{"crop_scale_min": 1, "horizontal_flip": true, "translate": 0.12, "bottleneck": "vq", "encoder_mlp_ratio": 3, "encoder_width": 128, "decoder_norm": "groupnorm", "decoder_weight_standardization": false, "decoder_attention": false, "residual_init": "none", "learning_rate": 0.0052, "nesterov": true, "epochs": 10.7, "warmup_steps": 4520}
Rows from block 4 of the encoder, named by matrix and row number. Rows with one number belong to one neuron. Each number is 128 + 32 x the weight over its row's rms, rounded and kept within 0 to 255. All counts start at 0. Numbers have three digits each. After the name is the row's rms in percent of the matrix's.
# fc1: MLP up (encoder.blocks.4.mlp.fc1.weight, 384x128), inputs 0-127
# fc2: MLP down (encoder.blocks.4.mlp.fc2.weight, 128x384, transposed), outputs 0-127
fc1.238 085:205076152135150166117124127078180130157150129112121111108103096095045161221158127109123117056105144126133125147134125146120138164157137120133176167148124137146109133066081109154153102113115108095164121090148094147100111069169127105120078109099148110119092176193120077122113164174120179093124159131127138085098079147218114168103145176155086165127135107130111132130142146167097113162065
fc1.239 105:157182145142147130100160078135148108181073147134136196070166115100182074151123124142120144125127161123125079124096132087182129143101109194094131090039120108189142131102114149117134134117147127163143192161147166064124115136132184197140163160124105195056140143123069129125134111090099134098145177100109142099145141109091125111128174086068106161107182097120110101125170137154107118103120
fc1.240 103:141138099085171129124151150143104090101088121150082122081125128095112128087171115118135154111188149172156115115102183120117145077135135071134050093093105115107096186084105099124132070125125134154172105150144134103116156101136147124139144113087121166043142125174146141136185135145190100086165131147144161134185182119164088097130149073148084139093090165141174098121152222136139187130089
fc1.241 097:136178101097133103094122176068100154085175103181103165113144168147113124128106052140108144131125193174188113144113073152161106102127118135103115112139108140109192163175144146160083138103158103149143134163145105086048103135147130110088099065174098140153192170140119187118118111059141128118120138169083130180124174153085116081137098100139122120107096174111147108103077103163131183117143
fc1.242 119:155127164184106056100177153136130139083086090123153078119141174134133102124063181165126153144179127136080145105094181094134126160150145145079120111118100162123085078092060148150116117111158156140109138159208104071129123112155136196114171127120089146081113111089117102149132176091118156169145120148086149096101123130093123169098091112155133174119096114083142144140140153208060101113164
fc1.243 089:138090140168123137159064151125201076127203115129081141132130150088129097104107122130149139100161103094134147136109186164149108163114184060108107181150128115215099119121078130138117070178145136173158114099095134133091140100113101115108137129082107149037111110117175133095140092117107142189169126175124146131170112120112181109143197127131117154110101140199114120107101130107181173116094
fc1.244 132:045144140139145150135085213149125141073106100148107154148102120087110104141141141061173097090118136138129166131144131156148117078067113145108127124103097118139155152152097115108144153126159118152159153134092084181135201099099183133123122075079153093116140154153153085094144110157054151162215131165159152127131125116146123176158118180140130145138087190121082160190133160120127077104178
fc1.245 092:120047157116116153127153079163084121168158122162092139133123110118074155144135141136150132090114112145131170149091138100122143037151110129112116163132155107123138170162147079131144196066146093138101123101114071184145088152155153095057134120097084079121182179109133112129134127077122174174119159111141183135124142083182142097148158130170097111084142204099150177153105139138154094145066
fc1.246 091:110134119127113136141165174070150135085120134151118096114129116145126216181155155144087187095102132112157126079109093090160122124135120174131122108073132130021090084134073146101056115100099115152119172160099114156113068153145102155145097117146124168119104134156101155128122142161122178067177150088161186091097113141148107172117172127118111171090171107122101159186095088157157082120145
fc1.247 115:084127148164135069139127034082130096116146114086144097090134145155169148113130106099114081185136148151097121136096179139147155144156104120085103127096106168155190088088145192144178107121138102184097080134143176121142133083177089140112171122127090146135095136086136162120081136088203137111145153157036132087114166117160129078137147161127112109173161104118115111148160106170165176114088
fc1.248 088:091167099106156169124170187134085130141141092137046196144137104168144088129166094170128057128172136127161096116113147101090094122134151116161127079164099114152089106123124181119092107129091130151119143180140153111114117081069154156103144076138201115133124176207061152121150125118124186066138106082162121092130197134148132139146117171143127123116124062132096095152151149125136176106132
fc1.249 106:056114142137133121209108157084131143169148176151107110122077152061171097121120114110118111131123148119099111170133145102097156102111127148159105141164114067146126069062086124094123142142198143065096152068132169095090129142171115137126146121144132156118193138104145121130164210183193199143146094162091132068177141129088108136122129160104114113077104162133111121137103095183145137144123
fc1.250 096:113195126101147174087106087116113151141070132142109106097097135146126152109131145119130136152084069113173121119155065127189082126184114155066119107075123093142174104127141121097111171131068053184120210143105126101099138156165060142162098158136109153130092103165125104139204104143117186082135127108142130098107148170078130147147113161108181131134158131128155147159115147112130079191169
fc1.251 094:109162114142153083151100074117129126143116088153107152134155133126127115102124120172098136082123117118126085095140121117149155120127112145136132160153124163236067147096114078093096156115110169138102131076144095214132182151156144141143139186100071178104173160092106131078126122198109104114168118039097135195090128136116115089098163103144107135089102171091131073102134175172114084148114
fc1.252 093:169150111111136175106180110158163163065172151125172145054106102094154078151090127132105219150072141132140119120167107143166115150163123193070123155132092122136164134083115130155105149133134149165117151093099110179115109158120124138125075143134137121140157142176044163137103121096128108098164096079124186132114102110103135146180131125121164122178084065047119155106157100068132148152139
fc1.253 086:138152112152149098167106104135150187102160107137155135076071053116142134112164160092133187206065176099052109142111101208107113126170111144130147123129136159140120119129144150168036106114105086163086106136179139089113107086110141180119133124146096160147142093127135168098151136119180156095100042172090135174131158100107144119141128118137161147070145136127145150098122122161151129081157
fc1.254 108:130079145123070166145167137133101105118123174109083143120126118097135157099182088165096084123148087100123137112110129085124095113062094153179126121102199097123090133101146099156143107158173121165126125127116102152142143131039132081076165085170128152127128130160103149110130111068114146131163125115122164120119201169137209220149154112131093148079163080138146148127091176162143165159071
fc1.255 080:096105132198105051137126095122130124157128140096080052097081117188109156108162137088168093121123166152111114094105157158116117061124076127145138192204128194097135164161139153119149087072097114130086163130146079142121162185178181199086125143127158090128086140105170095125087102100143148137123122104113108158097155068134133107130157154102103153141134185100146138128153125120142169136094
fc1.256 139:166046172116133151130139179119124105127105147130122090171110150128097135138158090176138130142106084143152166166150100085143104083061171076175125149138140089115155127103143138107142096160137110188133103071092059218118125108034137165108116131099145140109150155097125125122097112119091107175120174117148124145115218116137103141074167105129119125095156172137121116140163127152159189065156
fc1.257 082:053188136090130044112138125143109092075127142111136119107116106137097130170145121106075066125089110159141156143141105110128102116129100135111095117119156143124119155159147149160134093132114109178148157132088110124159195191162086067111123100146075091134148148126108097149118129093111164125095144109166148201168156172161107144100107127069151157159126152091093185237167096197130101113120
fc1.258 138:135067094156156117104122127147078177149143117119128118137129096147131116081112127176111116149131106100146208125158126099123182131137177082118196066110102135166123118127137171144110114061096102162100180124113082161090078166065164134116167132115143173194134124159159082162114156108061173141170144152151096112076171135109090087108110148206103113108152138095210150160122099119108129124146
fc1.259 104:114063162170116088167122084097149154100131106157117118146100081115145177122175109108214132083101133138066066112143171168103162120137156098134134123153133187125166165127094122132148168206176110154114020151163154069117127154170114138099091151094077129143177106104142124085151108161154134165169129138145164083160089140098084095145118122114140107118105156126144124123099134171167086091106
fc1.260 122:179061124160139113096112157120141088146132116127094097159118126090126136132079153079128158128127124120122159150155113117105111137156172099145121165150174128134103147173124125187114059153128081097188176102074132185183175040136132095155159136117138099103116108200189115175129131081167091151080117177150116112078122171183132137179082106135155112146083140061098088128130163146112166118111
fc1.261 087:146175172150116094103138178116128157117140116143169144163136143153139044097160116153157162121114118113070148119131100145116129233116075201115114106144131127153144117134130119143200105147168140139113108108065139116077149108123145166127092080143125161095188115132050178139113122092077151103114122113164111117152100130108123088213093137142137154178089099079075115139082105147182110074132
fc1.262 083:137130143177112107107056129147179139131206101094121200146094088138138146118152148101103098076147100134107122092113102178106117100126107138195099145122082123081102117178132164181114097131127155181076093102178153130112121192158087144107167157194091192095136114113102169133110156067113131128136157168133107085141106104061113136138102141135148103084131180164134126105180147117171168086089
fc1.263 091:150147148132108120117108158116177122130151139115150128135199143146141033069163145142097027129124062113172133145181151164114121156122100183171138063092137105145161129113149126109113091162161140143114154133083210132089125134109119157088129065139120181071183120167051101141103119130091122121103139125140129087133148168132134074151086127130188109120112094129109127119082115162187106122155
fc1.264 104:154152097177156109090131106111134194092110166100180068091060114097098150070155119139120151110117149143179119142169148140079181094095132115105136083145141100078173131128173116171140111116169109106104112108176041126094156163115151141124102128138168110174125101084134120168097172087114094163153150103106126138129154128124134133072075094108134218121102170175123057134109070161117160133134
fc1.265 103:118165136160122133137120131100191098118121096101111132098220091038163066162103103138144086153161144146069122173106182117160151155108146162122131119087113104189147074143111162095167143174159179225168126121150173149116119115159070088165101120121053153067136116135115143124129132110088131141075121134105172127162115138093133108112127095119082095093173093101163138134147139127142115104143
fc1.266 124:136160116155171053104107133136152161093111141118119161145146125174118119122074137105136070153130107114177162129135109101154103108069081116135185069067061106088111169137117126104136170085084084158090196091161076145127148181169160088100145114081139133173141156192121124151130128112144152136177132130113094112202118101147130129132118155135096139183118174080131169159177152129092066158103
fc1.267 078:124120120091096118070144169153145153108134114083147080046138162116130146142156148080102108134116164185125165167137080128079150108212167074130065106108123112080164174173152143191114131128134145118090079122121130103136096131136126090181058119150168081118153092150135158104133138136114147159097123195125125089066124114101059155166124150157169098145098154142155122101098123183081142146083
fc1.268 100:071129115125136189134091125102177150098076142120101096142189075138148135200080107125141178130111148153125081156107095071173158162152073184130130104142160088175114179130173099131126153145116160145113141221094153099054117121117163103169143133115122150056115111154152075104089143156180086112098130133148153074131066133170131129119146145133156098109203148149120134099122138105146128107142
fc1.269 090:137065172108146142126094148124203075128188185123116105114105085144108177155138140077150148091149155126139080127093145113067182182131103146186127145126118124126114136106122108160119136130110106110079095096115132141100158101200056118120140092142108132087079040155123134099133120145118135048197147136145171098122142149090112119126153175144089114157118121179131143110078150180121143205142
fc1.270 081:172109121082123148100158144094074171110127078118140066084123136134165137102094120078122128155119131178151172095183082090101108115111118147225103142141109124143138107117108140130130086111119108131134100101159090139125136154128141120117131119117098141110077122110170108167157126118084180156111160206103144151073138131133145080139173157175165077148169225170178142139104182093147073176070
fc1.271 089:150189125185100114118177131136098135133113136122095159037168093115149160155081092159142119149132126146124125172110053116113200119096147170137091075118104099215106105147198161134131132168169102103116131146105168114186140148128140147146120066110110152108103109124119146125115120145130177083110074120107106131093184088159141142132137092133099162150144081185161038167117092139105101109160
fc1.272 091:152071140149136150091138175146166137145050123127118163109092097108108056106140195144140165091170134164114146105097117156145084125085111125154145207146145136203099105148127126097162120151200105151127140120153111105160106144173105113120137164152086110006149158118099088100088112118141175139093083097133179125142097090120085144123123072123090178120118148134170091144113158140158149096160
fc1.273 083:123164118135120081163192111125183101084161147153099145109172102133112098205182167113148141112154172158127148080135088112118123176107160156144193138109176193139124107111082109143098129128128146109095132122110145117142117128155062055138094138112117172155191122124076097134155138149045118138165155159182091141093083119166105100090160165076104128097094114080083116086140130140118135109059
fc1.274 099:169145080079112177078107146093106116153111177074061109139105146184177074073171155135110119161144095164130190140099064127071118074092113123130110129121146112085089157144152145135117113128113087169155169134100103126172086170121096166081160178134178085152080154150130132101148153126133095150146170097066132139159110095147159176140150104147073079140111139094138136150170153176159153106160
fc1.275 086:097145162138074189136127120129142154113175141175163195158146124122092153137148105142132140112131089113135092130153111172153115146112085121141142134129109073128120141162182137104125184130104125072110093214125060104125133122131121130126024111085152129101177146149119107123143128154138188145112146121173125118165046130159108164126155138115167154141066170144134056144126170020122107105156
fc1.276 086:154106093114156118087124144173150083131186109113101092131158123115166132144115163192103120091108110135143180132109151184092109147151173161104098159187141112178155121066145132176135092174199108105138117117123119169127113057068134102092133135075100111117082090099113148138096157116132149182099141132123092084185185091110110167183123086150049141084107123135136126129157149187154122123064
fc1.277 111:101089159125126129185134153129165143139116155145120139136177093122093145180163121085169132119168157072124061166148127137164153174151126121133163130145080105131163173102170101089128128178185130223089114097115140106095171062127102107125103127140129121039158108107080076087126108077112123143165092170172147127154141103146077131146132075164149136118084101199150133124129142092121094152191
fc1.278 097:145056216133125147123139170107170149127162139104123098142156141088119079140108116107155135129134128099131152161093167082103218112136161084156144123138113135188141093095140119108189121142165094137132126110097161104121112041106091122111093161125127154033116109116157130140192123101065108108136185133138159104109150117091138190131164078101118088128085174161143127109129132165210107151113
fc1.279 145:121188160166129112101135103105135156176095090125165085065124081141143072087111159079109172154113101131188125058098130151144171169221072098121131133123127149148058135141110201097164124125146122186132093112179147103169123111193163154140139120145112115118086130105169097116140159069086114134108136139085087113146123107125129115122110174090111110130182130116126146156099206179120114121101
fc1.280 116:079144102153142106111073122147131141095098121153096080114127135102096134190138101112150127130118159131122165151161127123100173063016134111132112135128118122159127121166119118142123064082104079163163136033067076199112160102093141137121142151133129133105106139155161142139106141160111132121187175097170161188109097111141184130113120173095174168155126178104126072188116163115136143109176
fc1.281 126:120062135136146138099075196147156109184162175127097102122097098065084115143102135096106159150066101103075116151135138123138127091128126144163112150130131123117123086095149096153171070191127148184199141080107124139143161107121134074136190135138154129079136115159104147145131097175113087115196073128098137122160201142086161161064137124061130155140121166117126125156163147160082167132099
fc1.282 106:134144100114127118186091165123117162107147108168126138156125133125081069175107131142129104127136097138113127148131115106156053139160092136133081145118133116127159139133168142079110207152147133087133150138127140083121154168128184119114034071174155160119235104135120216148133115067130168140089099164111149151216100159092119147157182121118146128116101195117117104105094106103108132118151
fc1.283 124:120165140128174141162173064126130161124122119119127140170126131124124140098164149134125095074158134063140057178162124141168217146099146143151104109149112106121104130062144105144114158146190136126149161146061148098136082154071155175107146045152136193167112159131110113123104147120111193149100130083160119078124134160089133129124090128076046124098125134148152180166070128083118131116155
fc1.284 106:101110137143124163125095136180080088147134161122130092111127118152118113094157062199137107137127121153092128202088141106120127098076151164081146147119113108156185133101172137122123169141157130244113154112093101219128094125063116114137204091110121112120112102111113121138071088104100143157158162078169128148138152142136157078068169088076137116136094146113156115177170102131135118121140
fc1.285 087:100096113070159147159136125098172128135090186144110119110162156129093154106163142102096176054113098146115167154171138088154137109158086126121101138151177130080146115158117080114136145133085138086151120136101094186104137147188144092145120047178106130127078101134107156124125146063057137132175210096140165155144092124184105130110154120113106160175101054122089155094113127154092075116149
fc1.286 091:167090149130148161099144130111107203125125130120179130083140128102090170155109132093147124102062155105085189171162105066188156131122083163090149096105123093138159127155174152156126173146162142165110064122132147077170136134161119138175116063071105126116133094104093124119171138155050105109141112089098100081123158149099182190178087132113138127143151105179085167136146118090098099160119
fc1.287 092:178143059199117098148142087145115151123133036135129131139124114215113141189127128125134123127158061126209126159062176156151118121137087143118122175156108098168118076109170088139093098137119103113126070146163142164079128126147135093098106097076160133150121141110107105109077142103160088085143167175132193116131127107137146120193141100153111119142108111135115117156082187137123105154071
fc1.288 102:078163070115153151060188122125169131158118182136119135145159123161127135104154113112136099116177184075126148178090171125151156193131152068072124107113114127170111086140109117198124105095087133164146186195125157086177078115114093161143146096182157181172090083143119123110139113078110146107128128184118079123062177147149075122125146116101085123125167086115117139124121122110115128155118
fc1.289 099:150159104144155140168112164125165090112077186111134161183106112080074135091193146140098170085155167080119138083103156156075146154157174099136061151112105116139108189122072162113134115147179121089184085113142157050105102152149130148147120139138129134133140110118185155168157116073149179145135151111110164114138138089127126157107143125124113172071074110136124055144076146117092140123062
fc2.238 107:116144123139145110156150181135065045147108150138099183102094127118180151100082189153073158118154133119171150162118097098101082130060120152110116090109141146108131113114140119150086180129184154133072127125181153153151150152067126096114078203124113177161108105105145145152124135090101124147112107102151123158209129054094151114165126121083175103099140138133067176127133104184124101107119
fc2.239 082:094175168130160138156110125105101117072142169110141090153185127098093174086104147124166141115097078182092141122132109130093173076104160113139139174170112158150103131031131119047152067110128158135116086154112156155210154164116126098099116071109188140186115138149188144114115130137171099123117126096105124165103137187118121160132090135160118096143139098160176132139134106090089143131198
fc2.240 099:105134103127102130140085154132122120149168172108143101191151129106147106178119124101172057136092102068129150098146135087120153186128146154141162199098125130202165112114084131116164191199134118120071121128130072118138134134120141164094100163170134124210111120156109081099125140126096093108146116113083093103091162113109138137152077161109176125150153047150104169107098061109177131104169
fc2.241 127:111091160134126148153136083076116143129103096135138140123111103110092148110182117142170075133133185147189113124131095115115114133169114096130204204090149095118094086105131067046138133123145136159155146151172159104179164141155139131124149155137142082130073151151095141084114154104114123165106107127072093113130105122130187168145124115130135172177232134108166113176130065155081084138074
fc2.242 071:125153180093154119124076080105106168149120160155131173129163126109219147150160071122151065136082133092123142128136131105171172107132110089193116121061102091169180125092162132103174161094102127183124167150080166103095129081096135085166066118135155114187094095142085105110116144145141064085109137096116187121123151127128165104128119147134114169092117160155167165138104155081153137081108
fc2.243 118:080179105121150199138080094152155103113115187055137094116132134212073141113143145121099159148119153175099137115113123128071148107108114152172158139129149135181147109131149089084131085138118076099115095094151180178175101094082207114150140103154179114129085179120151087136128137128167122118112154088131102073111129137180082140124146154132137075141154133094113134170086198122069110108135
fc2.244 095:138112127108078104137169057140058161171130137139112157112083127201115117127159131186089218137143140094121141156116095129112128105194152166171108137099148152111084124164136143174087073082154175089153102114117151083148100174214127116110142215172134118102155138081118139124151092114144140111110107132142117120119136150143143065148129079080174109101168093127114071122130089167122093122110
fc2.245 112:146138125118186137176118179101121135081128137122209135175115117135126101168116092143122064089142135075121098133135129215147149152102136125162144112096075124155106101123070099079109083152129102150104167075136149157202155093112091195169151146179178089112092090211124140084094096111118085126161119100138086171103141142128115102112104115125156127186158083159102141086157161161122114119106
fc2.246 105:126106124113107169127121129156140105158081144152115127126161082124101081124099149128156094090150095149106157120167109145179106125120107129125183179193176072132174132149161118140222142128096140124110084129153173064148155130092127093126213099153111123169123145107141148187155077104086104181052102189119105156114128125127108080130120165162143123163107075087133090109121174115080146057148
fc2.247 084:151099124086131167126125162157114140152132142178138191161168139143156118159114132177135063108122114143153170075123106097127166135132029062144083199057137107132109180175122115108077135165093136104115185179106075074101135126175118182120096188090143133134163142139111144145128145126080097090130105153147150164134086102135146169118077105071164151131107076162148147102110117139110124088104
fc2.248 084:111139133129079159078106113121157125146089116104178136089143176103130192156145100111138107106160193148139175154149067080139110081147146129123099183135129121126110142142122139097123188111082133099159125108165092173158117042151158091118106177177098188144151124171163158083060112125119110078139155130132116122152092101097094101146141108113135155108148091136101235141146104164077185092104
fc2.249 083:148164053128107113109144067170133177103151135111152145196115121173135151088177148114135170095124141088145140108116066135144086137134183164150149134120103168138149166172171163140156093069136110143184036114154163094133127198090139072094109132100122150098120158172150070130171106116107139125133107076181104135088122113111128136071142092161111094151108060103130097163166120088142109168123
fc2.250 098:160068161164164136089130144140153073106159144174134182097189085108128102125143128169142113110154175095078078118056179145095181165098116116144162075157148102075110168109098138134144089116119170118098100122157160180125098126172146074079150060139130127175152146092079125150072151164136142172133132161123136143155139163164101106156151139137077119154103159104102051118133121148105161116064
fc2.251 091:163082094101106146109093109111128104133151174130193079117077097101182139144190112112137102090111133140111170150099133121115098086159154132087149131137161120042135107153153157109178123161143096144161166175084088071162143130050143167125157097153130096180162123116142119180122124103152153178137125186142081109151114111137156139102081131115152120174156050143111143072114127061105202127116
fc2.252 102:095146136177133108107067153076070103148078099193100121166163145168111184099211125139118094106151091124114139113072132135080138153119175101138177091159122120129126067121140123079124072116108140098155138149136195142132186118146115113090153156147147123146107130077140063089178141142129122144134188193127091095112128148143125154083094088134108195115153158183083143165151150145093155086118
fc2.253 111:195102190140158139140099131147142106121126121160129106175160157143179154162171129115154108137184126114148122160160073126184122113125149183104121123127124067121127131061099108171135137095145116065143144052114153134145102107169096108085117090102139123124170142134069062053092186155067108122129149066136083090115182118148163174119165165105097150138145152126149163090101098100070117171116
fc2.254 090:108152093147168094125107137105134136121138120172169097141096127188132079123116165096162143135088153086104160123120092166120180178145176114130160176155094135107170091146106133146133162045101103153164075129111198122089107127116136139172099155094145107050135105145137076148145182167129149098132108138149137100151101047132079069136108064134136117158097184134135126169177085076084117122180
fc2.255 110:141134139089115140117129141216169122075107115146178150143084140113111079106150103143124113175150097110102127092142147121071124157124161136130119086169097051082160053159128151160070161119140123132122117173171132127119130198135129138104109080137097119080088160142142198169182088148102103145104145160149172184160143155107117121134158159163088139120100108050122121095114167075092204118110
fc2.256 087:122147087163153089133101108142139081148152174120163164076106117124117106153113099036123137135176108087122148067117193081081140147118135146139075114148156191150121097153097124110158231116095111020079099113155111133134072156130137159113189131109103148115082137128159114102135123161179159130154172117134121135101161077155137158123157124167121106134104172105159164146065135143108123163125
fc2.257 091:173089125177148177176105083111161137170118139155084102140080149097138130097119145115146140129157161143099081068092121132080157144083145197126161109104135064188151080107165144091144151175152131101104129105113100193142091112103148184156155156129115171151132105187133124102133091176105103138156101124117110069112123070118141151108138184145093049135131131115094137072082203078117150134124
fc2.258 136:137110206105142147123107177102177100127106058100153147071174137087132122168182106113126150184141110138134102130121187126136129077112013107122110086147147116132129125171130122178118182191095130075087207125134104088109147084119073144136132109148090118164109137101105136138103116144111093206119138138098122164140147106122148148178147131133124133169130152140105045127102158141171158108087
fc2.259 084:151148095111125175137151110132095153094139147130158137137146167156100129140165111127077078145193129096177174179129083060198173116100112147182079194068122117110123091121212100133126133067126142061185125116114110116104121100127110112172157126133164091046113135121158165139136141091172122091099133113133114171113179108125151122106090136113122147102173117183088181145160106092089092134116
fc2.260 090:091233092138109163138174110144148168101145118085083085168186124095082132126137105144132147114143129167162122137165107158150129070092102150170161184121113144137122139090151125151135109105198118195065079070139148082139131176117155108090105151076162060126122076176176149100129128112093147163132150099159152104156077112120139135149147045110152149091114114119106111136134080142159128147159
fc2.261 105:087077138143133184157118122138113113119066145132129114158122152099186124196098160175174113076107081087104132100099146132103118209149156111078134134149113115105131103144087155110214153140116129166144177100086113160171119118105148154162156113170163076118128104092083106189120139097120077062175105106116138162172146135131166125093141130107154158136160071125127136084199115153152146109056
fc2.262 093:128190162064078094164163125094142172106086179119110115184118213146099088170104125167162153145136197137148126162093104111147111188162160141069122136141125109158103161071127127107165144139133087120129147166116102111173105038119149119128163113113139140148109174095139113121133164116146074053157112110109120124129163086123112128099220142139072138164083119086085129120096098152114120119113
fc2.263 114:096142106114098176138187072112106110106128145154086199119084106088108124235103122127136184155147136092152158125109065085114145162143148125114102110155166068119056110106130113104163127087163132151140165100168143142169154082096120133147113188123113076128124128080152143127195142088148087129123144116113102180157151123147183086142093142170095104109186173182126166114142096095142098099116
fc2.264 107:101145083129094163156112096133091144173162156146115107159139101186139158155127100103149139163101124102136202129088124159152068096153132133140081164096160138181131130134131137090085182110061112116161061126093109120193104138171143128096110148084061100182096128202152121145132128141161126129109125130156106124125131120160074127101174095156078085089123048057133194164162143117127089114124
fc2.265 123:162052161105142107116140119119091102162107196119127133110118145217082178125129151085104168112107096143130120114132126114105129126132167130084171110122081173153101136094124101138091112108126172033153178146053163124125102135085168146109149142133196118137081147107102106065170086139179110114168203090127126152120180128119132116126158174112166149171094157160139117085116131099070158133101
fc2.266 090:096024155122080153125126150136042143169132181135103142100074120147118098144132126135057133161076131132120106140126123142105155123163098143110102122129153127093138153142156150165100091130158168134174123159061188163135108101145111206130105149187143139148124133085049132140158129151124081134087101107156164148097143171169119120188127128092208174109164153122092065112106122131124153083122
fc2.267 087:124118109161089127113136104132130138137102160128111124120101122119112174136119096122129141179156088180083126138112167108151115101091131179194161119159151095124109135103158175100130114143118134155154160120145088126195105120087128061097098206112078090141104116130198115128156200082150057113119130037159120101122133053117161124192216133082100097140116131117086140165154152108153134149177
fc2.268 104:135103178121142095170171128126108092173174101139175200071122132111128080114169136141105071119170139091117164122152143155108117175090176096146136121085061120085163068113091154073132098114127132123158138110136128186162099148143042157130135166143133126154115094124098150061182078145058159110110112103119079193154174126087151158140129099164139138146060109125152146135125158153098116119099
fc2.269 104:119088205145107070113130185152137113154073089151130166150117075105168093150170120160179179114090096089142187093100107138167130102151143130064144130141185132113150126157090120088130120085137142127187150160171165062122131157081127090155131143115095132173073179130150133166134128114112119199157099165155124135102088064085113117097111100129141147135110097105139121159179110070181102089096
fc2.270 088:192100096117130079151090130147172083102144140180118182172148146094172179142155119150120135095099139134126097207105164139161105140117142077074143081148172079071147103111134128063116169158157142147096148102118180163196139119132124155105080143133123128170139170059078112118078145135142096142103161104138156166149090144082148133112175145090127148121120079127108140074078090202140144096134
fc2.271 096:141073145148093122173100139101123158134077170116141118163127149124137092148105049131154163110197052173102133130191060130196150135152101140115061142120122131108142127150162063162095125124123050094149150123104151144108168111153189143136126114153138191143145134146160082131069172087152063081122143114105167148114146116113171098114167117129080138097180119177123158127132167143113115106086
fc2.272 080:118159125079128077149104067144133164126192113106099126170151166136150107185106074114121154132100122153137179104096167095163098132155168131122064088139162153179151133142136094103086136149088195171153125154066119143089104129094119160108120115140120171147119169039195141076114133075080073054150125153107153136136116115141178146105135181098166107143140126145124143103091142080150177148153
fc2.273 078:098152174151136185099095122162098153158130149047090150119128136118134165151176045157080168129164130155151094100120177164126152057110138140172161115120183127112092131139117141160161126130094079077167144162129107138067092135122078109098113152132079099162113122135146077162131105123111181137097122131067100138151079163097107125120117136143104086156200156120169154208154125069112121173110
fc2.274 075:172062179129158136091139160144160146090087054094100136081164123164141102078100157144103103100086105126112180098139146146080110140163155197129136098143099152090060171054147129168175122157109103117152197163141115123143125122065138115118107135112151176151179108117166148187083107164102126117103129178117163129136124171128144102149110121068176109096142157077084123102138150118157085103168
fc2.275 075:130118068171134116123103164102078120125096080144095127117112169164154096113158144161118055120080116121061097135062163200110137202152151091106134167118151109097140155171122122182186205151106130171154194118163120113110093183148101123155129121188092121078088140132106104213080142142156128123111107148096121087142124106110130204138098123123131134171142128109156089147124125088123111148123
fc2.276 110:123104149116117125129149062098139166105093178103127113097120127153129090123131107098145150143144116109146115111122134119094167109117122093140135143056195097169142062166105143105145146103112112162175153073163132105100144132191137146100140084135182140126163200082175147101231093143170164078144111103130118098129071173163149145145106160128151102103171150116073111118120117058052173096164
fc2.277 078:117132185107107139103125106109178104109145119080154069162120119136147135116085117163099124122092091158129255148139129088096107096172126179170106134095136137142096099096144132153137164122162151058141141196139128156161083138081088154184115142125118163137100138185146135146161087149120110075132119096104161132195121092137159094088072187064128133126170118133092112137117117096114177080110
fc2.278 120:136135078153097097119095097187103104151104162145117117130097124134084160090104148122128078079112130147104140131193113161162128098105163150169119127148120152140126097131130106101089139154135125116108117171182147180132139120106158138116212091092129139155121125135131097142087079141204111134120087106058129097194126159167109085199112172146126134067185089073191128104136133080040122114073
fc2.279 098:087145102066068132150136172142057149074135171139138158090141178171147128158147112129133116140135090118151177198149140136093125095152089112130135080135095118134103130195134095124120098095139201199137146165095139106115121096177138102077111150132140121175124154097086189130147083092145162157088140106134146153109076144159102125135100132087175191092178127084097079130128164151124111117049
fc2.280 094:179150163125096154161154085141122167168150140094133147136109092130101073109108121098101143115151118134138170160097117112147118079136143147174126179128197126157195128116137139089130148130135126094153072153127125058175104175131144091073124110104150105227145147081066096093118117073151134173116139108118120132158171191132143110147163107114119140088136066126071148175154063100182067093134
fc2.281 099:100228079132139105153141077110108115057132141085147111167160126156167113140152134177168128143158175092141168111130099098108113129130187146137138154154101146123137117130096106104155155081176113098082097107153088107121119143118147154117102124093115153062103093174213132122142166094140209131091154110144120081141102087117086137100117050172127051134125087135134185115104129098174154156150
fc2.282 110:087147198151130090107209159159141117111121113129139164113112129116138173137156111152113108140111148115153143169154080152129148181106098166126119120133100124057144096157112086203156139085109099153189117152142135100117089083145101121161114182102125060125089161105108086140147133119110136119132083089132136122107145096110155144109100107130107197161124121084137128188183088169212065072054
fc2.283 087:152124112162121144091084118145124149061085139134110129057137138113099155117146126095174223080135156183113111180153124134101094103126126114164163074204119176115130071167138138150123094054122143175132109078182201186155161108097128034163120149135135099088104116090138163189120146140166117171127167132123133134088085125117110126114158090130110108124133138105145099134150126147120069119126
fc2.284 095:168119171141085099097177081092148197107127104126111182198147172128084140129087130025131134161115114150149153073129133104134109083154124150158087174127173143143135089120086110134159109100176149055199084160114111064130170150119133130099111139173093132176171166120121063118192161127160100087137085149090085137108135124119078179130138148145127146125134104138098089122119149107126130133152
fc2.285 098:100089153191150096145200110132125078079082124137113099140143111165165076150111139189225103108142120145122074148145080166132148084094140217134112123131090152157123112183091159114100123116160134122128197082108166087157137079112137115108126156149150149132084081085129085145101083092115105221171103135128120107162150129150180103134130158146148080114163150121122112158114165130120147159128
fc2.286 082:131169114154074078117156111140136111153172096119101135161135158121162095159133167155134169142160086153151100094100144145044178135122219108224088136124126148121150152089130100086142135143119075087132174126095163171155135093115146109053153160149177111116131154146152092129110130116200104121147135159098166106161131127112077120063121124124127096094106142037118077136167144112155108087140
fc2.287 101:085070121136149153106077159124086159103131177119109161113134123022144081139103110134085156132118146120128091097161074148107103175101152106153092154120120134065127164170101166124144206132106183145156206126112112082180114073102120167186138162220125163108129136135127174090166116117105125131112123143076109096135108138168099145081107113115133165143129165170189128114147109141149140094155
fc2.288 091:147105196122133150168103183156123109125113077114141122063166109108110117129136119141150195123089086140133062109150179086152119080126078133130157065121144122132113148174117141156111113228084089093068134085131071131049148124116132130107154141093109117173146162134114129141110124152107129189137156133142106169180123091092196157110144150122132099143084178141119046160132141169132123142083
fc2.289 106:156221128091111117101135074115113171129188161157163079176145054126127110107132143132142107181113118105143093107189113075134133076159148160107103221098141109140141112134160150091138145123108107116077072114115069088104137164157099107088189122096126168060115107196109114161106119143104129093115110153092109115111120146186113119138127110182105119116151107122157174180120101129153166163171